Weights of a small self-supervised image encoder: 5100 steps, 3.4 epochs.
Rows from block 6, named by matrix and row number. Each number is 128 + 24 x the weight over its row's rms, rounded and kept within 0 to 255. All counts start at 0. After the name is the row's rms in percent of the matrix's.
# convs1: 3x3 conv, stride 2 (model.blocks.6.convs.1.weight, 192x192x3x3), inputs 96-107, a 3x3 kernel for each
convs1.56 099 [148 126  98 164 141 133 137 113  89 145 105 127 118  99 109 161 107 129 103 144 141  98 136 101 124  96  81 129 130 158 119 113 141 112 149 129 109 121 160 109 112 157 101 139 130 137 133  87 108 124 112 128 144 168 126 118 111 105 103 160 104 146 128  90  82 136 142 163 121 113  92  98 128 110 136 129  98 108 172 148 135 123 138 122 110 139 132 135 111 147 125 120 140 150 109 167 116 138 149 150 134 110 171 107 140 151 102 116]
convs1.57 100 [ 99 123 128 123 162 130 161 110 144 113 111 145 109  90 120 145 122 114  90 122 127 131 103 123 142 154 140 116 123 154 121 170 113  91 130 137 145 111 148 118 159 122 114 125 151 138 164 135 103 114 108 106 105 133 139 125 150  89 108 120 134  98 117 150 121 135 129 122 135 119 118 130 127 167 137 142 141 131 139 131 119 173 117 146 123 115 147 161  77 149  86 133 163 100 157 128 132 135 120 121  98 108 151 121 116 148 125 107]
convs1.58 101 [129 105 157 137 129 145 121 113 122 133 153  93 210 126  95 139 115 125 126 151 111 130 156 150 154 150 134 120  95 138 149 155  94 121  95 124 119 121 165 159 142 127 128 153 170 112 121 113 145  83 125 125 113 159 118 128 152 134 128 115  88 123 154 157 158 116 137 141 118  86 127 175 109 125 141 142 162 119 110 111  92  96 117 192 123  92 116 123 110 159 123 118 126 151  69 149 147 137 159 133 142  97 144 159 148 139 101  76]
convs1.59 102 [118 131 148 124 103 107 105 179 124 108 149  97 110 137 131  99 136 128 121 146 114 116 123 100 136  73 119 125 123 129 130 168 140 191 158 145 167 151 116 138  86 115 162 104 155 131 104 103 124 115 106 150 143 101 111 135 102 113 105 127 142 142 152 124 153 140 111 111 159 135 150 138 152 133 123 148 132 109 169 147  91 136 156 133 128 143 129 120 117 149 123 132 135 116 109  80 165 128 107  76 148 128 132 120  80 141 128 112]
convs1.60 100 [ 88 122 158 152 130 119 120 141 132 127 161 131 135 135 175 104  94 104 178 145 137 154 172 104 133 120 128 124 138 168 106 125 159 129 131 153  93 115  95 115 177 163 112 159 131 138 152 162 136 143  52 125 133  93 135  79 112 129 127  88 128 135 114 147 133 124 124 172 121  62 150  96 102 129  87 130 121 110 137  91 161 130 150 107 173 138 100 113 149 123 132 106 155 151  80 149 128 172 128 118 128 155  86 116 156 109 141 129]
convs1.61 100 [129 139 104  89 188 114 141 131 159 111 131 118 105 128 142 103 157 112 107 117  99  99 172 123 109 112 138  89 101 132 143 165 105 150 122 148 171  84 129 168 104 145 119  79  73 184 138  89 103 123  91 139 157 145 132 135 128 142 101 136 117 147 142 151 102 151 168 143 186 190 116 154 129 113 161 160 155 157 150 107 110 139 139 131 137 162 141  97 119 133 121 136  83 107 116 121 152 129 142 144 133 142 134 112 131  92 133 139]
convs1.62 101 [118 123 160  96 126 144 117 135  84 114 125 115 107 143  97 140 141 113 197  98 121 138 118 120 119 136  89 126  89 130 132 132 117 130 119 160 190 165 113 155 117 135 137 100 118 130 116 137 133 132  96 106 120  95 142 118 109 124 101 149 131 112  99 118 135 104 106 113 109  85 144 141 171  94  89 147 134  93 132 123 106  78 168 157  91 118 101  90 100  99 153 100 130 115  99 136 167 144 108 153 136 151 165 105 134 113 128 139]
convs1.63 099 [129 119 161 150 150 134  97 165  90 146 120 125 127 103 151  85 152 116 101 147 145 159 153  93 130 113 126 147  71 119  90 130 141 162 107 140 126 103 109 113 139 118 157 106 145 120 137 113 114 118 150 146 150 107 102 157 108  81 103 156 101 124 160  98 161 110 126 138 159 135 135 158 115 124 176 136 147 154 118 128 110 109 153  73 130 149 119 138 175 132 160 124  98 140 123 114 120 138 163 104 102 128 138 133 124 111  91 135]
convs1.64 100 [162 109 156 154  91 148 161 133 100 141 110 132 118  99  93 162 132 126 173  74 127 109 105 118 137 117 145 125  97 147 144 113 125 122 147 134 136 158 160 129 203 139 156 117 134 133  84  88 130 113 123 174 116 122 151 135 122 139  80 129 173 110 166 130 145 121 132 147 101 138 161 127 117  80  95 109 140 171 127 117 103 167 148 136 126 104 143 111 103 132 116 161 147 137 159 125 124 144 112  91 170 151 110 128  94 128 133 132]
convs1.65 099 [116 132 113 136  95 112 122 159 132 124  93 159 129 137 146 133 125 125 124 128 110  80 129 160 155 114 107 166  97 138 151 114 182 107 138  75 135 123 156 129 150 128 115 157 117 134 123  91 134 101  97 147  80 143 161 145 110 140 113 110 117 143 126 142 111 101 160 168 154 111 134 126 154  60 149 114 154 151 162 132 140 120 122 109 172 117  99 134 150  97 122  87 104 142 111 140 161 139 172 149 142 130 137 136 137 155 142 143]
convs1.66 098 [169 159  94 123 132 143 158 137 136 116 160  74 132 146 149 137 107 120 132 128 130  96 112 155 122 158 159 136 143 137  92 123 119 117 124 115  88 120 118 131 129 114  94 166 132 124  91 111 103 131 127 106 121 133  67 180 122 157 151 148 124 115 128 143 108 122  75 116 152 160 142 123 140 148 119 152 137 113 114 126 128 103 160 117  86 148 116 139  94 129 120 135 149 114 117 110 114 131 121 113 107  82 129 121 103 112 121 146]
convs1.67 098 [141 136 108 136 125 163 121 114 102 109 153  95 149 106 135 122 140 141 142 157 126 114 138 145 115 125 124 130 103 160 141 124 126 130 160 102 119 156 155 158 177 135 142 118 118 142 159 147 144 156 142 169  97 156 178 165 119  97 108 109 172 146 109 108 106 123 128  97 155 121 135 121 100 112 111 170 136 129  99 121 124 147 161 154 122 150 163 136 141 124 153 111 104 141 103 117 116 138 122 137 117 138 153  75 159 144  76 149]
convs1.68 098 [133 127 146 165 163  97  80  94 106 146 183 111 130 140 115 108 122 126 105  81 155 111 136 147 132  80 149 130 135 107 120 134 132 117 138 160 128  95 143 118 159 108 125 120 169 148 147  98 116 140 152 146 171 135 172  91  67 120  95  86 150 118 143 137 143 126 153 114 120 140 112 131 133  98 161 118 142  95 134 108 178 124 107 123  80 168 108  95 102 104 160 158  85 146 153 102 115  85 146 144 100 133 144 126 150 142  97 137]
convs1.69 101 [142 132 102 125 138 130 120 124 151  89 134 144  95 123 101 149 137 158 151 159 127 165 142 104 136 133 119  58 155  94 120 168 151 127 120 108 108 136 119 140 113 122 134  88 127 144 102 126 100 118  91 119 123 130 184 124 163  94 108 128 114 137 126 121 117  98 144 113 156 138 162 119 133 152 125 139 110 129 137 111  90 112 130 165 141 128 106 105  91  87 151 146 127  90 134 107 110 111 111 123 141  96 140 136 126 123 105 144]
convs1.70 100 [138 115 125  95 161  89 141 129 148 127 135 125 104 147 133 147  84 149 126 152 123 121 123 152 110 157 130 150 105 130 125 168 136 114 137 143 138 152 140 135 126 166 155 137 147 138 130  87  91 109 151 136 134 112 156 128 177 111 190 105  89 152 131  82 123 120 101 144 101 168 103 148 137 113 139  97 131 170 118 148  81 140 133 145 141 152 132 141 105  87 171 150  82 106 118 153 113 107  95  91 108 130 165 164 122 104 128  93]
convs1.71 102 [151 119 135 122 141 114 174 127 174 100 123 115 138 138 153 131 150 150 139 135 146 106 135 131 108 121 168 121 143  88 124 140 134 124 111  98 136 114 188 113 121 119 109 119 111 120 154 114 131 131 172 171 134 120 118 126 138  77 117 118 153  94  98  61 125  71 166 117 120 138 138 130 124 114 109 124  63 112 119 122 139 139 145 115 122 121 127 133  82 134 160 140 124 108 159 131 138 117 107 126 133 142 185 132 101 116 131 134]
convs1.72 099 [185  93 119 138 105  92 153  78  94 134 122 148 149 124 114  63 107 123 148 128 115 127 131 144 136 110 115  99 105 151 132 165 114 117 140 116 134 140 119 136 111 155 142 149 107  82 114 123 135 126 111 126 152 123 150 114 126  96 109 153 161 131 131 135 142  78 161 109 120 142  87 124  90 129 104 131 160 166 109 102 118  96 140 153 109 135 135 116 130 118 135 115  81  64 150 137 145 150 133 131 113 152 143  86 156 151 142 178]
convs1.73 099 [122  98 116 136 175 142 143 148 148 133 163 139  90 130 152 121 125 168 173  76 104 107 146 140 117 115 149 115 171  96 119 122 134 103 148 145 117  95 151 129 134 123 126 150 118 150 112 142 149 121 151 115 107 149 118 134 107 130 133 140 127 168  81 112  97  76 117 123 110 193 130 104 150 153 156  88 118 129 141 131 147 118 131 140 121  88 162  99 151 153 129 120 117 105 106 126 113 156 113 116 149 181 179 145 123 142 125 142]
convs1.74 097 [140  98 122 122 137 148 156 126 144 125 138  91 156 156 162 107 120 136 104 144 126 167 113  88  52 124 103 173 122 123 155 126  95 122 142 145 139 163 117 178  95 109 101 172  62 152 131 139 140 111 106 131 134 103 129  95 115  92 158 123 137 110 126 124  96 172 149 112 126 103 130 125 126 102 108 183 125 130 128 133 113 125 126  88 163 140 173 113 143 125 113 113  94 108 138 163 183 121  98 113  91 119 149  83 118 126 176 121]
convs1.75 096 [126 159 110 116 112 122 146  81  95 143 145 100  90 165 161 139  99 141 134 147  79 164 125 134 145  95 130 116 116  74 123 122 130 115 153 157 117 138 129 107 131 109 101 116 143 118 154 124 130 180 101 137 134 125 126 113 176 149 120 158 155  85 115  97 149 128 143 119 123 128 121 121 124  98 130  92 116 148 150 104 110 139 123  92 124 101 112 128 117 121 153 135 142 136 139 107 135 131 107 179 137 138 109 146 131 123 146 115]
convs1.76 100 [100 142 118  68 127 130 108 112 125 114 129 154  81  89 135 145  95  74 111 135 123  67 102 155 113 126 133 125 137 128 152 139  92 133 134 133 133 115 137 124 142 145 154 105 102 156 155 135 135 158 129 143 129  97 135 113 148 169 186  88  98 131 132 104 116 107 151 104 155 149 120 111 139 143 146  87 112 142 143 106 115 143 142 133 102 123 142 188 128 143 144 131 135 165 145 165 145 143 132 115 134 168 126 116  86  93 117  95]
convs1.77 101 [179  97 130 125 148 150 163 147 123 140 154 170 129 160 163 133 101 100 112  80 126 118 134 127 170 128 156 210 155 153  91 130 103  99 109 150 100 166 128  92  99 125 143 115 118 131 154  87 101 127 140  87 149 140 121 116 142 106 125 140 145 138  91 162 132  95 126 130 109 175 131 106 169 140 159 107 134 145 106 156 131 133 129 151 126 120 125 177 131 139 125 121  97 136 173 134 126 119 155 171 108 124 117 135 127 148 117 115]
convs1.78 099 [104 163 147 121 132 162  98 153 108 127 118 164 160 165  81 162 126  87 126 137 121  94 139 172 129 148 135 138 127 110 140 121 121 113 107 148 115 168 125 135 111 117 110  95 146 142 120 145 154 132 128  89 107 112 117 134 111 131 147 124 137 123  89 132 103 154  92 144 101  77 161 146 132  97 121 129 143 168 128 120 101 105 137 142 123 123 115 163 127 159 115 148 131 115 108 157 159 133 139 147 113 140 147 179 150 127 112 117]
convs1.79 102 [138 134 172  91 107  98 161 146 106 114 163 132 146 112  65 152 123 109 129 132 141 113 135 163 136 136 130  79 102 105 109 100 162 106 100 106 115 169 138 118  86 148 144 164 125  99 155 134 137 120  98 132 136 111  85 125 111 113 139 107 189  75 104 148 117  89 140 110 133 123 176 195 114 125 130 138 141  99 154  89 147 137 140 113 156 128 131 131 168 116 138 177 138 116 128 119 141 116 140 141 125 120 110 154 147 127 175 112]
convs1.80 102 [125  86 142 139 136 105 141 171 110 101 135 119 138  72 116 137 131  95 102 123 155 132 127 111 142 114 132 152 132 186 130 131 137 124 126 117 150 150 148 125 149 109 143 104 114 188  97 154 121 121 114 156  98 130  95 129 109  95 137 123 148 135 174 163 116 140 130 172 118 107 118 109 143 115 122 131 104 127 114 201 158 136 103  88 158 109 122 130 130 126  95 140 175 120 160 106 174 124 118  98 153 104  96 168 145 146 106  85]
convs1.81 101 [104  83 129  99 128 141 175 167 138 119 140  94 121 125 130  82 168 113 112 102 154 118  75 149 129 128 113 122 156 130 154 122 108 158 114 184 140 165 110 190 129 108 128 147 109 148  99 127 106 152 159 114 127 122 111 123 106  97  86 107 140 129  81  89 134 156 143  87  66 107 109 158 113 142 129 164  74 102 144 140 112 122 129 119 100 122 167 120  90 109 145 124 123 170 133  84 129 131 102 108 122 120 140 160 102 114 174 154]
convs1.82 100 [119 108 111 100 141  99 147 146 110 114 119 123 127  99 122 135 155 140 131 133 128 163 101  93 103 141 125 142 140 165 128  84 165 135 133 132  80  96 135 160 144 137 123 125 132 149 111 138 126 122 136 117 132 134 144 180 131 102 137 152 124 119 129 122 126 132 142 116 124  88 122 142 126 138 157 159 138 112 100 158 132 103 142 174 140 130 139 159 144 116 127 110 147 157 100  94 135 114 147 161 107  86 120 139 141  93 170 110]
convs1.83 100 [154 122 130  53 144 135 100 130 128 104 112 151 138 126  92  94 109 120 132  89 127 113 163 137 150 109  78 119 128 121 138 155 102 140 150 115 116  90 148 150  89 119 157 129 118 137 144 150 117 138 121 122 129 115 120 124 100 154  89 126 130 130 103 145 104  97  93 122 118 159 159 150 101  99 161 133 114  97 130  90 150  89  70 137 110 126 187  96 128  81 137 126 109 152 118 136 137 108 115 142 106 133 145 133 104  77 136 139]
convs1.84 100 [139 158 139 126 100 163 119 142 132 129 139 122 132  97 131 138 140 117 186 118 132 140 124 143 186 141 159 110 162  96 171 135 146 129 136 135 110  97 132  90 150 120 134 125 151 140 109 129 124 104 167 122  90 107 144 115 148  89 137 128  90 153 111 111 126 127 198 177 117 111 107 100 133 109 115 145 123 161 147  95  90 131  94 144 150 119 139 118 147 142  98  97 123 127 125 145 109  98  82 108 142 139 130 134 149 121 148 109]
convs1.85 104 [158 165  97 105 103 134 137 101 109 103 140  81 127 115 135 100 122 114 184 152 154  87 144 153  87 147 126 111 134  74 133 139 123 112 111 127 124 117 119 145 182 150 144 163 102  93 120 116  82 143  99 140 130  97 110 132 127 154 145 149 146 145 140 150  98 123 122 172 111 121 149 130 139 141 131  82 134 157 114 156 151  90 142  97  98 159 126 102  99  91 113 118 142 131 172 137 151 120 137 157 138 140 161  88 113  69 103 130]
convs1.86 102 [152 169 121 108 130 160 108 111 134 118 138 117 127 133 162 129 123 129 111 121 121  81 104 126  99 125 114 106 133 135 133  89 140 164 148 121 139 171 135 121 101 110 114 119 127 113 119 108 106  90 133 119 136 122 163 158 130 133 136 144  81 125 113 213 143 156 135 170 117 106 143 152 101  86 101 166 140 175 122 110 117 102 148 137 141 116 132 115 104 125 157 107 119 113 144 102 158 137 132  96 121 125 126  89 164 144 138 158]