config.toml
model = "self-supervised image encoder"
dataset = "microscope photos of single blood and bone marrow cells"
train_examples = 194171
image_size = 32
crop_scale_min = 0.2
horizontal_flip = true
translate = 0.06
color_jitter = 0.6
method = "vicreg"
arch = "resnet_bottleneck"
norm = "batchnorm"
hidden_act = "celu"
channel_attention = "eca"
depths = [3, 3, 3]
kernel_size = 3
stem = "deep"
avg_pool_shortcut = true
widths = [192, 384, 768]
projector_hidden = 512
projector_out = 1024
projector_hidden_layers = 2
init = "kaiming_normal"
residual_init = "zero_last"
optimizer = "soap"
beta2 = 0.95
learning_rate = 0.0045
beta1 = 0.95
shampoo_beta = 0.95
eps = 1e-08
precondition_frequency = 16
max_precond_dim = 1024
merge_dims = true
one_sided = false
adamw_lr_other_params = 0.0015
gradient_noise = 0.1
max_steps = 5100
batch_size = 128
epochs = 3.4
lr_schedule = "wsd"
decay_fraction = 0.4
final_lr_fraction = 0.05
warmup_steps = 510
weight_decay = 0.4
adamw_weight_decay_other_params = 0
Rows from block 5 of a small self-supervised image encoder, named by matrix and row number. Rows with one number belong to one channel. Each number is 50 + 12 x the weight over its row's rms, rounded and kept within 0 to 99. All counts start at 0.
After each channel's rows are labels from the 100 images, of 14976, where the channel reaches its highest value: "place" is the part of the image that holds the peak. Only what is clearly more common there than usual is listed. The data: microscope photos of single blood and bone marrow cells. In brackets: how many of the 100, against the usual share in percent.
# convs1: 3x3 conv (model.blocks.5.convs.1.weight, 96x96x3x3, each kernel summed), inputs 0-95
# convs2: expand pointwise conv (model.blocks.5.convs.2.weight, 384x96x1x1, transposed), outputs 0-127

convs1.29:73 62 56 28 49 46 49 55 55 30 45 63 42 54 37 46 58 63 24 44 58 46 60 35 47 28 49 43 40 57 56 61 40 76 39 53 29 50 42 55 59 52 61 48 62 52 46 64 47 25 30 64 55 44 57 53 60 64 52 53 49 42 52 39 25 48 32 81 58 55 53 34 67 57 63 49 43 56 52 42 72 56 38 41 66 46 37 54 72 44 44 34 45 29 53 58
convs2.29:63 47 38 46 26 23 68 60 42 50 48 44 63 56 52 54 66 44 72 68 45 57 67 27 62 49 61 42 53 48 57 41 33 50 45 57 72 55 66 20 48 50 63 57 56 34 48 42 44 44 42 35 63 49 56 75 58 47 29 44 43 62 25 41 53 39 63 60 44 55 63 39 71 53 53 83 63 42 42 52 51 45 53 28 42 64 50 45 56 56 51 53 56 44 56 61 61 54 42 42 61 28 38 37 45 49 36 34 52 36 55 34 21 53 40 57 52 62 61 53 34 54 45 54 52 59 42 60
place: centre (95 vs 14.1)

convs1.18:53 49 52 23 67 68 73 35 37 37 40 40 47 50 49 45 32 58 77 39 32 42 57 40 58 59 56 54 58 36 50 44 66 47 51 45 63 55 50 53 62 53 41 51 52 29 38 53 56 32 37 68 53 53 37 57 27 55 42 39 43 48 26 44 54 54 53 86 59 73 53 59 31 59 62 49 62 63 52 56 51 82 38 39 65 57 55 48 53 56 53 65 45 43 58 50
convs2.18:40 51 51 42 35 69 39 30 55 52 29 48 48 48 61 55 60 51 51 31 51 57 66 62 57 69 47 39 60 57 35 23 57 42 30 46 45 52 43 68 41 55 44 35 39 45 48 46 69 33 46 52 56 51 47 46 62 55 57 53 47 50 43 69 47 00 77 53 55 74 56 52 39 64 40 49 37 52 54 45 86 67 57 43 70 52 38 49 55 41 40 48 25 37 65 29 54 59 29 31 66 50 53 55 55 45 45 51 60 40 28 48 41 49 71 80 41 50 33 50 57 49 67 48 30 63 51 65
place: centre (96 vs 14.1)

convs1.64:38 52 34 79 61 48 49 31 41 50 62 52 39 64 36 56 30 46 40 69 25 58 56 47 38 63 57 46 61 58 48 22 34 33 48 58 50 46 43 41 47 51 58 55 26 43 64 42 36 37 59 58 50 46 36 36 67 42 51 47 37 69 53 50 45 47 57 46 74 48 43 34 43 68 56 40 67 48 61 53 76 41 63 68 63 39 46 41 46 39 38 34 37 59 68 41
convs2.64:40 40 67 33 43 42 60 57 38 51 79 51 48 60 43 50 51 46 54 43 40 42 50 47 47 63 46 29 59 58 64 59 54 72 51 55 56 59 46 69 44 38 58 35 59 78 32 51 66 63 62 35 56 30 49 56 43 52 60 45 64 48 57 62 61 50 55 36 37 61 30 46 54 50 36 45 51 32 75 46 53 37 45 33 35 48 47 31 65 29 36 52 50 59 34 53 31 35 57 51 50 47 44 46 63 65 66 41 59 47 45 47 51 48 39 32 45 58 65 45 40 54 51 67 35 55 47 46
place: centre (95 vs 14.1)

convs1.11:19 71 48 39 53 58 40 47 64 57 44 50 47 43 59 56 36 60 46 60 42 61 42 27 61 41 57 39 42 67 46 55 43 39 21 36 49 43 59 58 52 51 47 45 56 77 48 44 47 57 31 58 62 24 46 69 69 45 55 38 47 46 59 35 31 63 39 24 46 38 56 50 50 53 50 49 41 44 60 68 44 46 55 47 69 19 48 47 48 28 62 46 43 47 70 66
convs2.11:67 51 58 48 50 56 62 68 49 46 42 57 58 67 65 61 49 53 42 58 59 66 40 50 47 58 43 57 45 44 50 81 47 55 45 39 60 60 61 63 37 38 42 31 37 40 44 54 55 68 52 55 64 43 53 73 47 60 46 45 43 47 24 59 40 48 38 61 41 45 77 41 35 51 45 39 75 65 53 54 51 64 66 32 43 42 54 24 72 48 47 56 52 48 64 48 55 50 50 49 34 61 39 53 46 44 42 47 27 36 63 51 50 17 23 67 50 68 48 73 33 50 42 61 72 48 53 32
place: centre (96 vs 14.1)

convs1.34:40 37 82 58 55 51 34 66 45 28 48 54 45 44 49 44 38 37 51 50 46 52 44 48 55 42 52 73 53 32 30 48 56 43 52 45 48 52 48 51 40 48 31 47 34 46 48 50 33 67 56 60 81 45 41 47 47 43 47 44 84 44 51 52 56 36 36 60 70 58 73 38 37 48 40 50 48 49 45 40 52 46 34 33 38 89 22 41 37 52 42 57 45 54 39 39
convs2.34:42 55 24 49 57 50 66 46 59 32 63 42 59 39 57 49 60 59 52 48 48 43 63 34 61 53 45 55 27 58 47 76 55 67 52 97 35 44 48 60 57 77 57 55 54 34 63 51 49 59 54 35 45 84 61 46 51 57 47 60 39 44 76 49 48 45 39 54 57 57 39 44 44 43 47 30 39 63 37 34 40 66 37 56 36 44 77 45 50 61 37 43 43 46 37 54 49 42 49 56 63 28 57 42 38 46 48 48 51 43 39 29 51 43 60 42 48 28 60 43 33 52 59 51 43 62 52 67
place: top left (37 vs 9.8); top right (26 vs 9.8)

convs1.30:36 51 55 53 63 52 48 31 47 30 31 52 31 55 55 51 53 49 44 48 55 56 46 33 35 43 46 47 32 54 54 51 36 39 61 38 27 34 66 47 71 36 57 48 37 42 59 45 53 69 61 39 62 43 39 52 49 37 52 39 53 58 51 46 58 52 56 26 44 46 37 73 30 36 52 35 40 46 49 23 49 59 43 62 41 20 54 68 59 42 84 48 67 60 62 67
convs2.30:30 44 66 50 55 53 61 44 42 47 47 52 49 39 47 60 29 39 16 62 42 45 67 53 39 38 62 37 34 68 46 44 44 60 54 47 48 64 49 60 60 48 66 45 35 56 50 44 47 67 51 54 51 44 54 42 38 57 33 37 51 42 51 52 37 87 63 34 53 28 55 53 69 34 38 49 74 31 56 32 00 64 39 52 67 33 55 36 44 48 35 61 73 61 43 45 48 32 56 51 65 63 72 57 35 63 54 53 45 44 45 55 59 49 43 59 48 62 65 59 31 47 48 51 60 29 70 64
place: centre (72 vs 14.1)

convs1.16:63 57 44 57 49 40 56 53 45 32 42 41 14 46 63 59 35 39 71 49 28 49 49 56 56 35 70 36 47 46 53 44 62 48 64 56 62 44 46 50 66 53 55 51 56 41 68 32 41 47 61 50 48 46 54 54 36 55 43 43 20 55 42 40 70 40 74 56 44 62 52 49 45 79 31 36 49 62 45 50 40 68 49 43 46 63 19 59 39 67 31 46 68 41 48 53
convs2.16:32 50 22 60 30 47 66 22 63 37 39 56 43 43 51 44 44 67 31 67 41 55 57 30 59 25 53 50 51 42 59 68 50 38 47 23 61 34 49 31 56 86 49 72 24 52 43 40 47 56 57 42 41 50 47 70 39 45 49 66 50 33 50 49 67 47 52 43 46 43 51 37 42 50 36 27 35 54 40 57 15 57 38 52 52 36 30 44 43 41 59 31 67 53 45 57 43 50 50 66 46 67 66 46 57 60 88 57 39 60 72 43 60 57 44 41 38 86 52 42 73 32 53 52 56 64 39 65
place: centre (45 vs 14.1); bottom centre (28 vs 11.7)

convs1.27:31 62 84 59 45 44 47 79 65 41 61 46 34 45 53 48 42 42 35 64 49 36 63 44 63 80 51 56 65 53 28 62 56 51 60 45 39 55 35 43 29 57 61 53 38 60 51 42 34 71 26 29 75 57 49 53 53 39 62 55 72 57 45 44 35 35 45 40 51 36 59 41 43 64 41 46 64 45 57 55 41 46 49 46 56 33 45 39 43 61 45 63 48 50 55 46
convs2.27:63 62 61 47 62 68 42 50 42 65 36 32 51 30 48 57 34 55 32 61 50 45 70 48 60 53 55 45 71 64 52 41 32 38 44 23 32 47 45 44 65 41 73 49 63 74 60 34 38 58 47 59 40 28 52 48 49 44 38 57 79 58 41 46 52 66 57 55 49 60 63 53 54 45 22 38 64 67 46 46 50 35 61 29 53 45 19 53 33 65 69 60 70 58 58 38 42 20 46 45 24 76 63 30 42 49 53 41 51 42 55 27 57 65 67 53 44 60 55 56 55 48 20 36 37 43 57 53
place: bottom left (30 vs 9.8); top left (27 vs 9.8)

convs1.56:50 25 46 56 57 79 56 70 75 67 65 51 34 45 52 59 47 43 46 55 57 52 56 49 39 48 46 38 47 37 34 48 39 77 53 62 43 35 36 56 38 73 25 37 40 37 39 43 38 25 52 52 44 43 47 37 28 49 47 41 48 27 54 53 43 47 53 29 69 51 69 48 59 47 71 41 58 36 54 69 64 41 48 58 58 62 60 54 52 48 37 59 33 50 59 57
convs2.56:63 39 46 56 61 50 44 70 66 52 68 62 69 30 50 42 47 44 57 48 62 45 46 62 62 52 57 60 50 59 58 43 27 52 47 56 64 44 45 51 36 70 54 50 68 51 35 53 55 42 61 52 40 23 61 36 56 56 60 58 37 63 46 60 25 52 56 72 46 64 66 51 65 42 39 64 43 49 45 74 52 53 36 47 29 53 66 40 56 43 46 53 60 56 65 57 56 60 47 44 54 48 70 48 53 44 26 57 53 66 45 37 37 54 67 51 73 51 33 33 27 61 54 35 36 66 53 53
place: centre (98 vs 14.1)

convs1.46:47 56 83 67 37 55 41 59 58 55 58 44 48 50 50 52 55 55 44 46 65 43 55 40 57 70 54 53 49 56 42 63 51 51 56 40 44 50 49 52 38 50 58 37 64 52 53 65 53 76 42 19 91 56 60 49 60 62 44 77 78 53 62 35 35 37 51 24 31 47 63 34 48 54 64 44 50 51 62 57 52 49 79 40 43 40 43 45 57 52 40 54 43 54 61 42
convs2.46:55 58 66 52 60 54 30 54 57 51 45 44 58 65 36 64 63 61 53 59 36 60 45 37 34 32 65 48 49 32 58 50 51 47 48 06 52 57 31 46 62 52 46 61 57 64 31 43 66 39 49 45 62 41 39 56 34 45 38 61 54 60 60 55 43 39 66 70 44 49 59 53 50 62 54 53 69 42 55 55 55 28 69 31 20 62 32 34 66 58 61 61 51 56 34 40 52 63 49 36 41 64 66 52 54 47 42 58 29 32 53 34 44 36 60 36 45 49 58 24 45 66 37 55 14 58 31 58
place: bottom right (42 vs 9.8)

convs1.32:48 54 61 48 44 58 38 28 62 49 29 41 56 39 46 40 57 60 58 58 41 31 56 47 54 51 40 39 42 60 45 58 54 47 61 49 54 68 39 48 56 25 60 58 42 50 48 37 55 38 48 62 56 49 47 34 44 54 52 30 59 67 57 44 61 54 39 54 59 22 65 28 50 63 34 55 45 52 34 39 71 52 36 60 54 81 01 57 45 55 56 30 54 42 58 51
convs2.32:51 45 50 40 22 46 61 46 47 30 46 42 50 55 41 49 70 38 52 37 62 52 46 45 55 46 45 55 54 38 46 61 57 30 53 38 38 42 19 28 63 39 56 39 58 41 65 47 42 50 51 68 28 37 24 54 48 42 45 72 50 41 21 61 52 37 67 47 40 49 30 50 49 50 56 57 17 55 17 29 53 50 50 62 77 54 38 62 49 52 39 48 57 46 71 44 46 64 60 44 26 55 58 68 50 70 44 47 56 51 42 49 54 46 71 47 66 39 33 91 70 64 43 52 30 69 55 51
place: bottom right (30 vs 9.8); top left (26 vs 9.8)

convs1.31:61 46 39 43 61 48 52 36 64 52 59 61 39 43 46 48 56 42 56 45 49 48 44 33 41 38 36 72 47 43 52 61 59 35 35 50 44 47 64 56 73 34 67 59 40 56 30 44 75 54 47 60 50 54 34 53 39 39 61 50 23 60 49 39 52 40 26 26 50 51 42 28 31 68 34 40 57 50 49 44 40 54 41 66 58 69 28 39 46 59 82 66 53 32 55 51
convs2.31:60 59 64 68 49 41 43 56 45 58 66 69 47 45 47 39 36 55 48 59 59 60 42 45 49 44 58 32 40 44 38 42 43 40 64 36 46 46 37 41 44 60 50 48 34 64 45 51 46 32 52 34 40 46 53 69 39 57 46 52 72 56 53 64 61 51 33 48 53 57 48 41 63 43 35 53 66 40 28 24 71 77 36 51 72 41 63 40 48 40 61 34 67 50 59 42 57 31 40 57 43 47 50 43 34 67 56 09 39 34 52 45 41 49 40 53 52 63 31 38 47 30 48 68 62 77 62 57
place: centre (72 vs 14.1)

convs1.87:53 45 44 59 47 46 36 20 53 58 36 55 64 62 53 57 36 40 68 58 49 60 26 53 35 58 39 41 43 55 42 29 73 30 44 63 56 39 64 52 59 43 60 51 42 52 31 56 48 39 67 63 52 49 36 40 55 54 47 44 46 58 44 57 20 46 39 46 60 29 55 28 53 46 60 43 39 47 58 50 67 48 40 62 81 63 34 46 47 63 55 62 42 22 70 53
convs2.87:60 61 34 40 66 38 31 47 81 42 44 61 69 32 32 57 42 40 58 26 44 57 55 46 36 59 63 47 53 42 65 47 69 40 50 36 53 38 28 52 66 41 40 52 67 42 39 61 44 62 59 41 48 50 63 50 54 54 70 43 59 60 67 62 54 34 59 54 50 67 60 53 52 55 67 54 85 62 64 27 71 44 57 55 56 50 38 50 27 59 50 33 34 35 57 46 36 58 50 52 57 48 34 50 49 50 70 39 32 45 67 45 49 58 69 41 58 60 53 62 79 53 53 76 64 26 40 48
place: centre (92 vs 14.1)